From a checkpoint of a small sound classifier.
Training: 13500 steps, batches of 128, held-out accuracy 97%.
Rows from block 5, named by matrix and row number. Rows with one number belong to one attention dimension. Each number is 128 + 24 x the weight over its row's rms, rounded and kept within 0 to 255. All counts start at 0. Numbers have three digits each. After the name is the row's rms in percent of the matrix's.
# v: attention value (model.blocks.5.attn.v.weight, 384x384), inputs 192-383
# proj: attention output (model.blocks.5.attn.proj.weight, 384x384, transposed), outputs 192-383
v.22 097:132120108138118158171130082170129097124175132185121110133154108104080114115111127142121144108139090137132114117137139123123115110131156132111114163126178104077149107146136139166124075172150132107131135118121124153151067112125120137102153066146122114113113129140108158129185141139146122151119105131109097111129125127074178061112164137144102078100112151118119126127135150148131150146144113123176140171098132123126116152108118073153138166163154158136138095148100098137153146167143164131095093081139096131132140122132145104139102087135048122130121145128159161145152134144123130150
v.23 089:137172155134185143153127127115109182173111119132127125172075145113169143152172094138112124188205175135157102084167152135115087125154128128114134112137118129115132107127100137120127136105133086151117118121150118103127132133150086140113148146136080120139143110126103113136116142143148128104143131115132135146128142081151079125138098131096125167173133174125135142114102063119117130132099162130160121148176117170113155134111114174146117172153126118104138116127146126119091139076120101159146144129129123148146137155172140109139082120156113129113118096133120139126148111108110147158
v.24 103:132113120140140138170123070132132098144135135142127124140165107097131136097125120146150149085111120140116149127126137143132114136133140139125081139136143101131164114165129122119117125155174099133103110112120145173144099121122131122083131107147140125108092144143072136107151129120138114135109146134124115111096129155048172061102123139114131090099132155125139122137096150134120126131139143112146117132101140092083123158095134040155111145175095098099118111142126116130184149160157157102086111115130093128126152143102142091151126109146068121086101127137134137120121140151092121123
v.25 098:118142130146150128113122146144100175135083135104143125132101160171159119130116130105131106184156149147137107126151102124128127131128140107123138120130114131136115130118124108121147134083119105149115124123133158124108148151164152124196108142119103140116153129109140102152100128070138108089139150143107171189128126167182110161121098131102125139141134098140138118100127112127133127122094137143130091109150110122158126054106124202142101134094113107113121125123132149111094147092106126147140162140131139142131126110155113145126120131125169143119128082112086149097142113104113143154
v.26 099:140114153116131120134182202077116118124155096143160122131124125100113126133137135106081136136093103139111160118157128153127117117137106141138133108145110127121177131128126132095085143138094133118115167179143134086100124090113106105147108138103137147152115129150139148135164129184165159136116114170110126076130087104104131123117127099126132128177112172127139140145146131131145189151120090140153148097116138175138131104175133144148131133128143145150108156127128102138111119134166105142151160089141137133112125153148166088154162148167119131153148159133124087152157133121128115147
v.27 106:105142108107142120116116162102116134140108115095119139138103110146150115146125119110122118155147126123142120111131129135142145118143134118120155104133126188103105166117098108094117139104132155121133149136146121127111143138172110126168142159106080140157113132111162107150125137126127128134155117143137139174150128150170105161126119115133142152144153138132110124098125099134187142123114121159122115106135127153154130075166135189097110157100129122131135153131138163100106139128112108149144155131100164137106114109141105159128138141109155116157148120114135117105162129116161138149
v.28 111:135103138141126122170132115098133058138146132178148121122163102115103125110145134131149147088082139126102108128134132110137114126133127146121079152125138110125173103129135159148106143145126118116138144112119133135161124105102160150083124069167137102095118145154111157123144122141132113139108142118117113067123109117083134089115166137123123084119103157121141138142117140141112158152152132107161136141129133113083131169144127065124141129157112141140109101135117099116156139183161132124090092132143078117139150172102134079133111097151080125135129159134133134129103152139098122111
v.29 102:129137110125097138144122117139168083122168117145138097127163109100123144110130129106158153062091142127087106131122158138109117108121141153123097142114118092125144098139124148156145117131140143146122110148133122153128129099086134115102148077148130111117084124144092180097116139174129117146103138115102117071160122105114138082109135112156122088112092131117135116154146128134100137133127116115145148119100150082102107152094139084126164113143133124137129136102113094141176156143195135108121085129150106119145155120091152111114139102152076113129123135141129130143107133134110099119
v.30 108:119153100122134130110149150127111150132099112123093134131118136162156114134111141102121120171170129137170131101142120138119151139144108099132183120121128125121106140104116125149149125093120126124116121123161148124106129135139097135162123179126085136136177124117150083162116116134137136114149133117142159215114122146196110182127112112126132178170159104128125114102121097114166129118108151150144116128176134128170141090147134196118125137103115135147136146110154170144084091094111108121153147110101149124096081147163145142135130164127163124127152106133122116134137085103135131128
v.31 093:148137136113105126160114110123154121136144101131142086127133113122129126106135131150131114083125122129079103152113138103135099148119153148125086120111110087119140110170145115141102164130126128126122112109142100135133146103110118161109133104116162128114107150143115154102127120137102097131076147126113135071096087103077153086125107158137128100123112097109138147146128140117107154137136118091140170125079124101104121171112131045120133139173142146124120124114100073105179179130156130114108094116151103120119141128113141068112124112150122166111105134156147127117103127130114160096
v.32 097:160159146136115133151160144119125115110158176115137161112099133150121117103150138114155158133136102106160137107161138137133155106159070134140143131106138127135151112153163154114159152143138070070137114177165124098118133123121120114158104165138152100118156146162079161131105127108145103168126139122124116165147119127142088096128133135130165149171137152186127121159114191127127094143129121119142107145117128112149161109137121092146134119115120148172158172116137157169156124147088125124155120169097095151091140130139143175161142124129138144113083094143136129160126106127114177105
v.33 098:141154173117146160160124142121143076126129183141149127147129150147113107096167132098157118147124124081117134137171155113136139134131116149151111092109144126166187116139177163170090146155166140137144140147099172096106171140100091148113064136160143116117140152102129162124132109172136084132135134110142113124152136139107119084131175119110131132098104101167152132152121120138140106159130144137121103103153093112160101119140147112141144129099084136133150124113145160136135150149139153164162102147123145157127108114126142166095103121104163120117089141119127068173086139093119170119
v.34 087:147115174133139143127123113163136142136113091106146172128119110122117131140091139126132118076104162170112100090130123123122118157108101119101166154132120146145128127125116145139122114118120119111142113104118136115157091145122127125147131144132154125118111099129128144124129148141128154121139113131125079126134130130175119121090167127113144154137136165090093121109152155117097157108116109105153138113156129178112137142092075120153134128111138150134115124094137098119151129106142119136065118164161130136102150096128115110139180108115079114177129111154109149101150132166137066123
v.35 086:191121142150130120120147138096164140141116111121117123079141119117147143148156107131094089102117104162163142113126132173121126114136143134129131157150130094118083122115122131156145151149102149139138138154159127140130090129111178162142129126110107151111057120099129122164143106147171137155130119087110107128168146149123144133137112103149149104122137107094132102143146159109098147129140168125135108133122114123084135116098087123144145134144098130131129156098151080127126113125140118118096151133178150150087127116143134076164215102149081123118120096165092115135120122143145096095
v.36 087:101154070100116095115115134180096137114102158110126128140095108121125103118135115144156139127148111123113149111132142108186130097132086126098089141168140129116147113162098128107137124110136074104094100125120090106125136145113116097138143160122135111171176129128101103117082126135136124117096116117123152136072117111074116163103115134125136141166137158163114110119101138157145103143117144142101117121122159110126164118144155126136095112153166125119109134142134148154139151145094128141144113110085121128115130130131122189121146110092165142099119129147147135150144112159143153111
v.37 085:097127125123137147101113109149158139103126115162162160103112140108115121155141153118164137184101139148070148085137133119132077156125156115107137133110129124125150138133151138155086127125109145104119116155082154133134149149094109113133134107158137144127151151139084166097113101161113080145105137127091139149141158108127144116159144165115110143106126130130147106092106093170144139138102169092141130108146139145156110140188139137114141151133153105115122120110136128129176100119141158153164106115116113133150161089084156144130126124137125170118112161146148126130129127125123147106
v.38 090:120096102115096113091142125112097144160151077109147120099144099072107127135106117167079107095145140134134139147051124142114145085116120091114143126168098144134109111144091092114145110129129114176092085102158086151111097106124120122146141140114115106120122141153153086138113133135076137129119115123100155058106116133157115178130090123139142134137161132086106096076152117095152148095113152131121132175094154089111109122111144157108069125155138129159113106139131085099071138102112139133111128103133126117146142133126115099150148159120118138117124120138116171117138100142127067135
proj.22 091:129144122111157140124143132134153167059112171100114113126120164125166142104119145116158134165144140106124110154135134129156165135146139135109131119146114102113103123102145143120151122132158149069135098124117128143116145143156141124137108137134126164155126117101151069106106115164136122130130125110104105160144109111127133084140118139114116149154169124187123120098162126123122136127134155119114110109139135096126100075129124142128172172121123104123134121103169106144156116104139130120112141116133163114101136135150119166097103120147082143095061115058090090140075118117143139060
proj.23 094:163133154136136153105126130124123092145145105109143129141125134116158118127148126105084131114087110097133176105110098130134131149132093105117132143106120104136130115133145089091095132089120124143127160107147101114132137125075135107136080155155099170131136169142121117136153139101128142102149136127149091118079154144100125141130117139132110125132122100113103129141118085145104101125149128140112110157077101112209155167129135179150081102132166121148106159167161167119116148119135125137135132139147109143115135117135121129137171165150196129165146106168150094116125123134116143134
proj.24 091:124126114135143121123154124146159207124123152112147124138128163134169134128112169124133121169176139126122108129108155123109177115146150130123127123173138080124088124069173156135147120127160153102142107116100139142116145142130122158161127136141133142168138117091164093092098140155141130131135107101114122179163077101169137099158115129127129155167185109169118122102145126102122143135106131136131107118131139100111105073117116136082158137149104119127137107107127111136144117116136123089117139118121177124126123139139132153085138124147077159124087121078105100138094112112160130090
proj.25 106:136123147149113147108125130101108061173139094141134141126139110122105120129141120108073120090056107145144154100112090135125112133122117132148122116092119141131126134137122083120114131126091127175117154164151088113149125125085128089136088154137125138090128162162109162139141148097137147127126134127139113088087160156109126152107124120148118124108102125071126116147129086130116089124159115131132124180095119184136135154111092123126091089108132133130108132158132152124081114126142119123149130157129106151126103122127146108142183151149208107164153119155144116115156151129130132178
proj.26 097:135163144116145113150139137109132122120132109121115131132103136140160112122131119139170137152160142108137158172118168135168126142130115114125118182136145099126137110138141134144111121110163127091133165086119164111128115083165138125100162144139119110143119132134147088136165109159105137118111147146127148139127113151104122137131138119158162114127101119140135151132099168135135159126133156151111160138125139092164171125143207150171142174164137091129142162125148108125197150158089109187098113109137088141155155121107115110148076136067085108151166131134110131138152144146125118093
proj.27 093:128121148114115126126117129104105063128122114140105113114138089115108115130135106142107122089083096103134147098144094137131085157115116122148145134084127154122138135199081114116115140126096100152118142146162098121142124113118133091122109126128103120096110152161104161162175131095122149127138129155143119077095186153093130156097139142143121110111086135062131127142119102139118095120161116129122142160109130147152155156134125110158101101122140135113102153140141151123099131132130124149152127157134085133127121119127113111144135131130172100124163118161133140119154147125110122168
proj.28 139:124128131123134116118130125159154199112106137104139111139118169136159140132130146099142124159181152127116125125116167103119177104147146124112121135154122092135132140128158136152140133115126129081127105095104159127112122151122127140139162132128131141169147105087140079085089132146154119105142111125120129178148069114160122089174100137132133146154178125163115136103117124103127158124095151109124088099139116099111119095122117131121143155148122127136151126123116125134145141103122126098114151100097133112106142129144145156087098124154087159106081123078096102128076090131145128090
proj.29 103:128145112128139116146122127155150183091117142123141141135131156137130132118113133129183140159188157150118120172104161125120142107143127135110104138161133108136138121104155157131140108138165145085133115082099168153100117142153129167115174121117146111164143101102145102099088108161127097129120135121115135167154073106145124097149146111112144138126160136197122146116140174128136163122091137119135131082167118084096109111116149135120161152152114126131160105115117114139173130120125133137105127086128136106134160128125132147122096115119059157129104136106123123146106119136130135108
proj.30 110:142122139138124137126141128095105060151132110140120127131132099118114124141140111135082124100069108106142140105150093132134099148121107131142128131100126158118125115132117097110117158123108100160121150171163084119149144099118131086128097131142113133101116151160108167157181153095128151139130148139145119087091195139095120165095129131132111121108102124063134125151126114144117100129162112136123136166098140163156136164134120129137104109124150120119106152141154137115114114135133120150146126159136121148126120121128130106140148137122189098155178116180148153117157150129119135154
proj.31 089:128144126124152127150133124157152181098122138127145136137132162138121139122123138123148131153168149147121133166101167123118150103152140124115102143170141088130114119081180160136139113135167155113133109091087168174111128133148118165142153140118149120157143093103161108093091129160146100120127128121116123158154074110156130100150146120115142128161158136189119137099126153118133154123092124129129116087153117118118105095124157140094148124156101109129162104109122108135168142134135128114101123100143129116132156134134137131118116109116074147138109142104119107139097114129159113107
proj.32 094:133144116111129108114098139083134124144149146157119114170171115099101113117114137100146131094119096131125140104117102129126149086135130152140177092097155142111097150100154150125148100148123134156127147144114124178124125145133150145123103072124144094115128144115220130133170115138124154104139110147126084101134093157126146118097127162139113125082120151076139110133126137136142157130123143161108113089133043115059149120121171085118142141103105105152167120118123119132138160126137111118136127146142096156154123138133134088099076133168064097130159139105137123154103150109080096114
proj.33 091:118108149092135120113099127123135150140112151139130141132147150101090151125106130110110132116117091220133104142094059114125119117110118151135152093137125151114087143109103106072102104132118131160132118134115100152122115161082145136124204086111120114135129145172199138151081107123125137111127097173131119112139098107154144093125140183160131143114137128069131133121142121120131124147119135121129101126116112095097102124148145088107143140103116130134120107124099111122152126138185111142111154134079103134123111123119121131086133126196080123116106141104155115122103126118092110132
proj.34 088:117119143139117078147136128104132129130125089120108100094086107104137126127131173128150137092134141024140157093137165117115150094134108122135165161122103134142162115123139128138145154152131141117109144102106130100154113092143135123167084133159126131124119128090115108100155173118140137128112122107152110133103108135097149142122131105150140118126122150129113116140132156116144172102118143165134132138149127166113140111104144121131182141136114120141109113136131160159113132119115166099153089160153145123113085127135120094130094144132145140099107137124105126146123107125104077091
proj.35 085:144135132166128127106112133112125133095129121119126099136086124134147150110120153114183140142124144064141152098069177119113152106139113121118184139107114103108092108120169142148186134143134115088126135110126209119119111131132098109150073106133157112108084156118149114087133122133118122148089124084147153132096113132103145146096125055122140159136120130092126107154115138134114137105132132131137121126103118153040122127153127098125172140136123129154131096131122123146121127132151151102153110158131174136147124126143127103120058119133104093136133109152151100118126119132126086105
proj.36 091:145123104134135131129123136121134113189171146157114128133169136123117085129157129135120141092118119142110176126169130133108131125106106133132103152111160136158171155152168203162092134125103187139128159196127122153137145086141163087114072113109129117103151139122152148126155170081115155122158144194128115130148121174116127163139139160135120101131091115129141113122135128127159144133140145150122151146134082111162155163094143119146078087088108143133151164130111118090117108132109095135111136126145104138176164140119152120120142134113140104143166136109132161148120133114151148165
proj.37 081:130150110111132128179128140104104133165126095142134130135164142101067154109136170113075131106151130170112142161138120096118117107131079124103071069128105110145097144093097101095099113151129145081133150089126105196142060115111113123083181127101128125105169118145178164139063160138147113114169200161140128145127115122128151139147190108129111105135149098152107142126108147122126130130103121133110115129148123142145113096139148137124099151132132148116151122162100129125078127151101124139090106102122084130144129118101121118135122119140158122132116155122130128077172104143069142175
proj.38 083:126150122159136150111151129119137116109127135094110095141095097157160109149140105146129131150128156088137109149152170147147122156133135114126109159124114113142159109166136157150144132125167134094125140139143141075119138099174117112141094184141142158127103122106044114094141128157145121146112151083121139136121169117095127161136098072128145133141118120182135146121122136127105125111145102123133146098147169145116172122115078144117098120125148118110091140158156141137121093116088148122141119125152156130126126124148124136158144127058165147154140129151114114134170111146193169134