Weights of a small sound classifier.
Model: 14.7M parameters, log mel input, arch transformer, norm rmsnorm, activation squared_relu, layers 12.
Rows from block 6 of a small sound classifier, named by matrix and row number. Rows with one number belong to one neuron. Each number is 128 + 32 x the weight over its row's rms, rounded and kept within 0 to 255. All counts start at 0.
Before each neuron's rows are labels from the 100 clips, of 14976, where the neuron reaches its highest value: "top examples" is what is common among them. Only what is clearly more common there than usual is listed. The data: short read English sentences (LibriTTS-R). In brackets: how many of the 100.
# fc1: MLP up (model.blocks.6.mlp.fc1.weight, 768x384), inputs 0-127
# fc2: MLP down (model.blocks.6.mlp.fc2.weight, 384x768, transposed), outputs 0-127

top examples: voice: male (97)
fc1.338 [135 174 172 165  88  98 143 111 132 147 168 137 136 111 100  90 115 152 160 109  93 157 171 148 104 145  88 124  78 120 102  67 149 100  96 174 137 125  93  91 124 164 116 104 162 156 116 167  97 119 150 129  68 139  37 171 107 113 136 156  86 114 115 134  96 158 103 102 109  72 131  95 136 112 194  71 126 151 157 125 156 183 153 107  75 132  67 168 142 108 118 140 125  95 136 165 139  94 143 139 136 118  75  92 111 135 146 134 176 141 137 125 123 115 121  71 110 130 120 124 133  89 121 181  45 136 156  73]
fc2.338 [115 130  52  83 152 143 136 131 142  71 109 123  69 141  99 161 136 155 103 136 105  99  66 119 141 134 104 111  97 130  97 156 125 136 113 157 126 112  75 124  97 138 101 201  45  46 164 114  75 131 157 105 125 117 102 122 133 146 105  84 146 110 124 136  77 123 113 113 117  75 136 116  90 142 124 148 140  83 113  91 127 101 106 108 124 135 141 153 154 108 113 183  67 118 121 107 153 136 108 130 206 108 151 112 178 146 114 117 151  94 193 115 110  83  84  85  84 132 185 146 167  92  88 126 123 134 144  64]

top examples: voice: male (100)
fc1.361 [126 129 111 113 111 171 174 109 106  91 137 169 149 175 114 125 143 171 134 151  84  67  81 130  84 107 166  95 117 149 140  94 117 158 153 110  62 132  73  52 182  88 120 121 145 137 114 131 136 124 136  92 141  90 104 134 131 136 129  57 121  60 121 106   5 170  82 135  97 176 170  94 114 179 106 160  89 160 134  79  88 134 138  86  74 138 185  80 131 114  86 184 116 120 150 129  93 167 171 102 108  88 101 134 135  86 138 117 117  76  90  80 171 144 141  96  95 115  76 172 103 112 156 157  75  46 135 137]
fc2.361 [ 41 101  84 125 150  66 164 157 143 166 117 142 139 125 147 127 110 121 147 147 112 175 121 177 144 136 181 129  93 140 109 101 158 112 123  84 101 112 173 125 121 157  94 130 139 143 134  74 137  80 160 159 172 167 132 137 119  89 155 108 135 174 128 126 130 118 143 148 111 156 130 129  99 163 126 127 136  35 123 143 141 110  96 111 118 106 116 161  79  98 141 170 167 119  65 171 143 145 132 134 169  94 105 146 121  80 132  86 196 115 136 117 167 182 184 120 143 159 150 147 135 136 124 141 113 129 177 100]

top examples: voice: male (81)
fc1.267 [169 120 109  97  24 124 141 182  75 138 122 146 117 170  83   0 112 122  85  91 133 160 135 171  82 106  92 108  81 128  93 141 120 146 145 180 110 138 118  33  77 135  93 176  69 153  93  71 102 119  88 134 128 154  96 117 174 142 137  99  53 116 149 111  68 115  94 181 168 144 151 111 108 160 106 163 122 240 120  59 103 101 110  59 145 153 132 115 126 154 103 177  52 148 125 153 154 127 132 136 102  93 161 109  95 108 158 156 154 182 137  76 149 146  97 119 141 116  97 133 146 141 104 152 109 133 154 122]
fc2.267 [127  94  21 144 144 151 187  96 150 106 133  79 118 141 135 160 112 160 132  25 164 103 147 145 127 127 130  98 128 127 142 127 155 107 154  97  91  94 111 102 112 115  80 163  94 107  83 110  73  81 165 112 138 101 156 133 127 167 110 121 100 163 153  92 111 105 103 127 125 148 120 129 161  73 124 239 104 192 152  77 126 174 131 105 151 112 133 155  41 116 130  67 199  86 150 112 108  55 159  90 142 125 165 163 122  73 135 136 139 107 145 119 133  93 157 140 107  91 178 153 188 180  76 136 121 110 189  93]

top examples: voice: female (95)
fc1.556 [ 86 124 154 115 141 106 133 112 113 131  92 160 103 102 179  41 103 102 114 123 112 131  99  97 116 118 105 118 135 103 122  74 113 129 177 152 168 112  80 138 160 130 167  89 111 160 165 124 122 122 150  23 136 123 117 134 113 103 119 168 149  74 139 212 108 116 112 132 171 125 198  60 113 158 157 130 116 118 143 118  79 137 109 116 120 135 164 103 163 110 159 123 135 162  83 129 184 143 130 105  96 111  42 139  72 180 122 157 126 104 154 101 194  82 139 162  85 131 136 113  80 138 114 155  74 122 136  71]
fc2.556 [121 162  90  87 176 151 120 121  84   8 118  79  54  98 134 122 149 113  96 144 115 126 101 121  78 134 105 110 150 127 138 112  51 104 168 158 157 156 114 125 112 108 156  82 131 220 103 109 141 170 126 112 120 156 121 111 102 114 102 133 193 143 125 154 131 137 136 102  78 136 125 118  84 161 145  78 199  97 155 123 146 109 131 150 128 106 116  92 113 217 121 141 138  99 109 183 147  72  83 103 134  65 133  56 107  77 130 121 143 133 183 145 105  95  89  29 125  88  80  88 131 119 101 139 147 112  53 152]

top examples: voice: female (84)
fc1.109 [ 73 102 113  94 141 136 146 134 132 129 124 165 120 117 117  70 131 185 162 114 117 139 115  98 114 149  88 144 103 135  97 132 145 142 146 161 132  99 123 131 144 130 124  93 129  80 103  73 189  99  96 112 107 122  68  57 136  98 124 142 154 115 164  74 133 100 121 137 171 124  87 102 131  95 100 122 105 111 175 104 119 178 114  88 171 110 104 123  66 118 116 157 119 188 116  72 148  74 124  44 128 134 116 165  60 110 122  78 120 114 148 144 100  76 122  97 194 125 158 141 175 114  94 160 145  97 152 110]
fc2.109 [ 98 142  81  39 136 139  99  87 131  95 145 180 126 135 138 159 126 112 132 122 129 126 150  82  40 111 121 114 120 112 124 131 117 165  77 109 118 126 204 214 107 137  78  51 166  79 169 118 104  95 109 188 162 118 138 198 100 142 142 144 149 210 145 127 136 132 122 133 118 121 127 109 128 105 147 111 202 178 135 128 122 193 180  82 122 133 136 142 161 112 125 176 123 125 127 121 147 129 145 118 164 111 191 113 166  75 129 129 132 142 108 102 128 147  55 125 131 159 123 131 120  60 129 163 120  65 135  94]

top examples: voice: female (98)
fc1.340 [ 62  97 127 112  92 100 102 106 103 122  91 119 117  79 140 114  85  48 158 131 134 103 106 122  95  99 139 106  60 136 136 104 185 125 113  92 132 116 104 107  68 128 137 141 107 104 127 122 132 114 107 127 140 161 131  65 156  84 138  88 133 108  82 123 137  85 141 114  57  91 115 119 174  97 104 113 126 108 107 129  72 123 150  89 112  91  84 114 106 103 121 115 109  75  92  81 123 122  45  99 140 135  99 120  91 122 127 137 109  69 102  50  91 128 123 122 118  90 111 129 137 113 130  95  94  63 118 130]
fc2.340 [ 95 109 117 140  64 101 122 128  88 132 114 192 157 150 193  79 127 141 114 169 144 121 103 122  86 115 171 162 114 119 165  91 137  81 105 136 138 127 194 160 127 149  83 150 171 120 121 117 128 156 150 227 145 132  98 141 128 132 116 103 115 165 102 180 133 147 120 108 135  81 104 135 133  97 129 169 140 147 156 131  86  87 150 107 172 128 119 156  74  67 168 157 147 161 142  91  89 121 170 152 149  55 127 133 132 164  96 147 125 142 134 124 135 125 173 151 109 129 166 130 169 110 112 130 129 107 108 121]

top examples: voice: female (93)
fc1.402 [141 130 177 124 141  80 153 108 154 106 105 118 105  26 122 145 144 156  97 111 143  89  93 119  65 116 111 135 143 159 125 117 143 125 110 156 129 114 107 108 160 126 164  64 139 131 109 125 191 142  78 179  61 148 164 145 139 116  85  88  73  95 162 164 120 116  86 171 125 121 191  90 109  94 158 153 125  93 150  89 136 182 159  91  93 107 149  99 112 149  86 184  93 117 110 153 122 168 137 156 123  71  86 184 103 143 122 127 120 130 164 151 132 110 118 104  95 114 121  88 123  91  97  73 100  77 176 128]
fc2.402 [ 87 119   9 108 108 112 126 149 139 231 135 101   0 129 133  93 131 146 114 187 168 117 138 135 151 107 134 148 124 115 132 113 160 115 115  81 148 163 130 112  83 153 183 150 135  75 137 114 105  83 166 144 119 121 125 165 154 158 112 139 119 113 136  99 125 117 124 131 206 164 113  97 129 114 150 117 129 175 176 107 134 144 140 133 136 143 129  61 103 105 127 122 130 137 148  73 140 101 119 155  71 146 115 152 143  80 100 103 150 101  97 127 152 121 125  92  93 129 141 120 192 133  95 130 124 117 117  79]

top examples: voice: male (85)
fc1.676 [105  80 140  90 147 145  65 159  91 128 108 113 116  82 151 127 120  81 101 132 142  90  80 143  63 110  45 169 155 186  86  96 138 178 146 165  85 156  95 136 217  80 140 162 176 202 104  43 141  92 140 106 109 146 103 146  69  90 110  90  82  73  55 121 101  88 110 121 127 113 111  98 124 100 122 162 102 133 100 134 141 174 102 113 117 133  94 103 158 170 174 163 164  84 148 130 114 112  95 121 164 172 147 153 137 131  80 141 150 145 123 101 116  83 110 132  79 134 112 149 127  85 120 142 106 132 169 120]
fc2.676 [106 139  84 147 127 106 119 142 127 137 152 136 141  73 109 175 159 131 122  86 138 130 152 136 111 135  98 115 108 126 120 200 116 143 107  85 173 133  92 131 101 168 141 147 159  39 155 122  64  84 200 161 116 124 146 178 112 109 140  89  44 146 113 153 134 107 134 157 161 111 115 106 133 112 134 115 159 174 137 112 124 180 138 126 124 129  65 221 189 125 174 123  97 170 141  83 122 136 136 229 148 155 152 116 139  69 138 106 167 136 121 126 114 108 175 120 144 122 172 114 122 112 162 114 117 151 125 150]

top examples: voice: male (85)
fc1.510 [138 166  99 101 122  84  94 111  94 128  99 122  91 180 175  69  69 118 105 103  94 119 146 147  72 155 111 134 154 133  79  95 148 119 141 135 110  82  80  62 155 154 182  96 132 153  91 164  96 146  85  97 101 156 104 100 143  68 143 130 116 147 158 151 145 100 112 115 102 169 114  87 145  95 252 156 111 140  56 187 120 160 135 112 148 182 142 135 147 150 117 150  96 151 117  98 116 140 108 163 124  35 107 111 151 102 122 158 125 106 126 138  79 121 153 133 142 172 133 120 167  84  72  93 181 141  94  50]
fc2.510 [140 109 144  93 132 122 140 233 115  88 126 139 135 121  47 124 120 123 127 124 132 128 125 152 201 197 185 130 133 134 133 131 129 135 134 139 133 132 255  85 126 133 132 151 138 115  54 130 119 208 133 209 100 123 130 134 132  95 107 122 146 113 117 130 107 117 130 135 126 136 120 131 146 156  86 124 147 121 130 129 126  73 117 117 130 125 132 119 134 123 122 138  99 118 148 125 121 125 138 122 119 130 128 169 137 135 130 129 124 126 135 116 132  93 168 137 146 129 125 124 135 127 130  91 130 109  92 120]

top examples: voice: male (78)
fc1.406 [131 111 156 168  77 128 106 111 114 120 130  75 133 172 132 168 115 174 115 154 163 164  99 163  90 166 162 140  60  99  97  80 110 129  69 168 101 161 138  92 170 133 176 106 175  64 103  60 167 127 116 100 163 110 146 181  79 114  74  64 142  99  99 126 134 127 123  87 113 161  76 150 153 117 110 165 105 160  79 124 144 169 146 110  90 125 184 155 123 116 137  94  96 156 120 109 137 101 123 123 184  83 142 226 138 121 110 116 141 108 156  94  96 154  95 158  85 143  90 179 141 128 137 153 124 113 146 154]
fc2.406 [103 115 130 200 106 138 135 154 142  45 130 117 142 120 167 121 129 108 129 129 136 130 117 127 112  94  25 145 168 125 125 108 171 113 119 123 137 125 113 112 123 154 147 181 116 137 115 180 132 141 133 150 111 120 116 135 142 163 136 132  97  35 185 128 147 130 117 117 128 138 131 185 140 148 123 130 142  98 130 125 134 134 115 113 134 130 129 118 134 177 135 142 127 139  99 121 137 124 169 128 132 155 129 130 130 128 124 131 140 119 141 119 133  92 255 145 139 130 120 135 113 172 133 124 127 129 183 141]

top examples: the word "to" (32)
fc1.718 [126  78  85 124 133 101  45 107 125 160  79 151 142 149 121 144 136 174 133 123 170 111 166 129  30 150  94  95 137 112 178 141 110  84 141 120 213 117  95 111 137 145  76 137 178 141 104 156  49 159 145  66 196 135 103 155 118 117 141 115 100  95 124 164  81 107  77  95 130 119 165 105 115 158 101 120 165 159 124  94 112 189 160 125 137  81  73  69 136 125 141 122 142 106 148  93 133 108  97 115  95 107 189 148  93 150 112 139  94 157 124 101 135 129 135 110 133 125  77 149  73  88 120 114  97 127 133 114]
fc2.718 [119 110 107  87 138  90 164 142 115  83 130 127 163 119 236 105 146 142 162 146 117 144  27 159 105 113 137 137 110 147 168 100 101 115  88 115 175  96 131 117 124 105  96 170 121   6  82 128 138 120 117 130  88 105 145 126 101 164 138 190 117  76 145  72 132  63 149 133  87 105 117 110 139  98 118 111 135 142 112 144 137 102 138 100 139 140 121 174 122 140 140 134 157 141  81  96 161 200 132  72  97 108  97 130 125 124 111 119 162 101 121  99 150 137 107 115 120 120 143 153 149 104 165 112 143 134 153  88]

top examples: voice: male (97)
fc1.166 [130 155  64  85 135 106 170 151 132 121 144 168  81 123 158 101 100  58 128 170 122 146  81 141  84 122 125 174 199  90  79 122 188 148 102 136  80 208 154  74 142  81  84 135  95 145 174 149  54 149 156  95 174 105  80 127 126  98 140 119 104 141 126 117 139 142  92 127 112 106 107 149 152  57 132 134  78 162 148  82 132 155 155 142 141 142 179 112 151 152 151 142 143  65  99 142  78  61 143 145 144 117 143 108 121 144 162 141 161  88 171 103 149 105  93 108 112 117  99 167 102  66 101 129  72  83 158 123]
fc2.166 [ 95 157 123 174 139 116 108 148 135  86 131 171 110  80 136 170  96 122 147 151 112 141 129 115 154 168 148 124 120 149  90  40  80 128 121  83 107 211 176 103 171 132 173 139 121  86 174 130 127 138 181 158 141 151  70 189 124 110 116 204 135 115 136 113 111 172 155 139 124 135 139 139 105 193 128 156 126  74 146 141 156 159 180 130 125 142 173 133 144 167 123 125 143 160 119 192  72 137 114 117 104 103 165 149 163 123 113  99 206 151  81 117 165 108 124 115 137 120  71 119 150 164 149 116 129 141 103 176]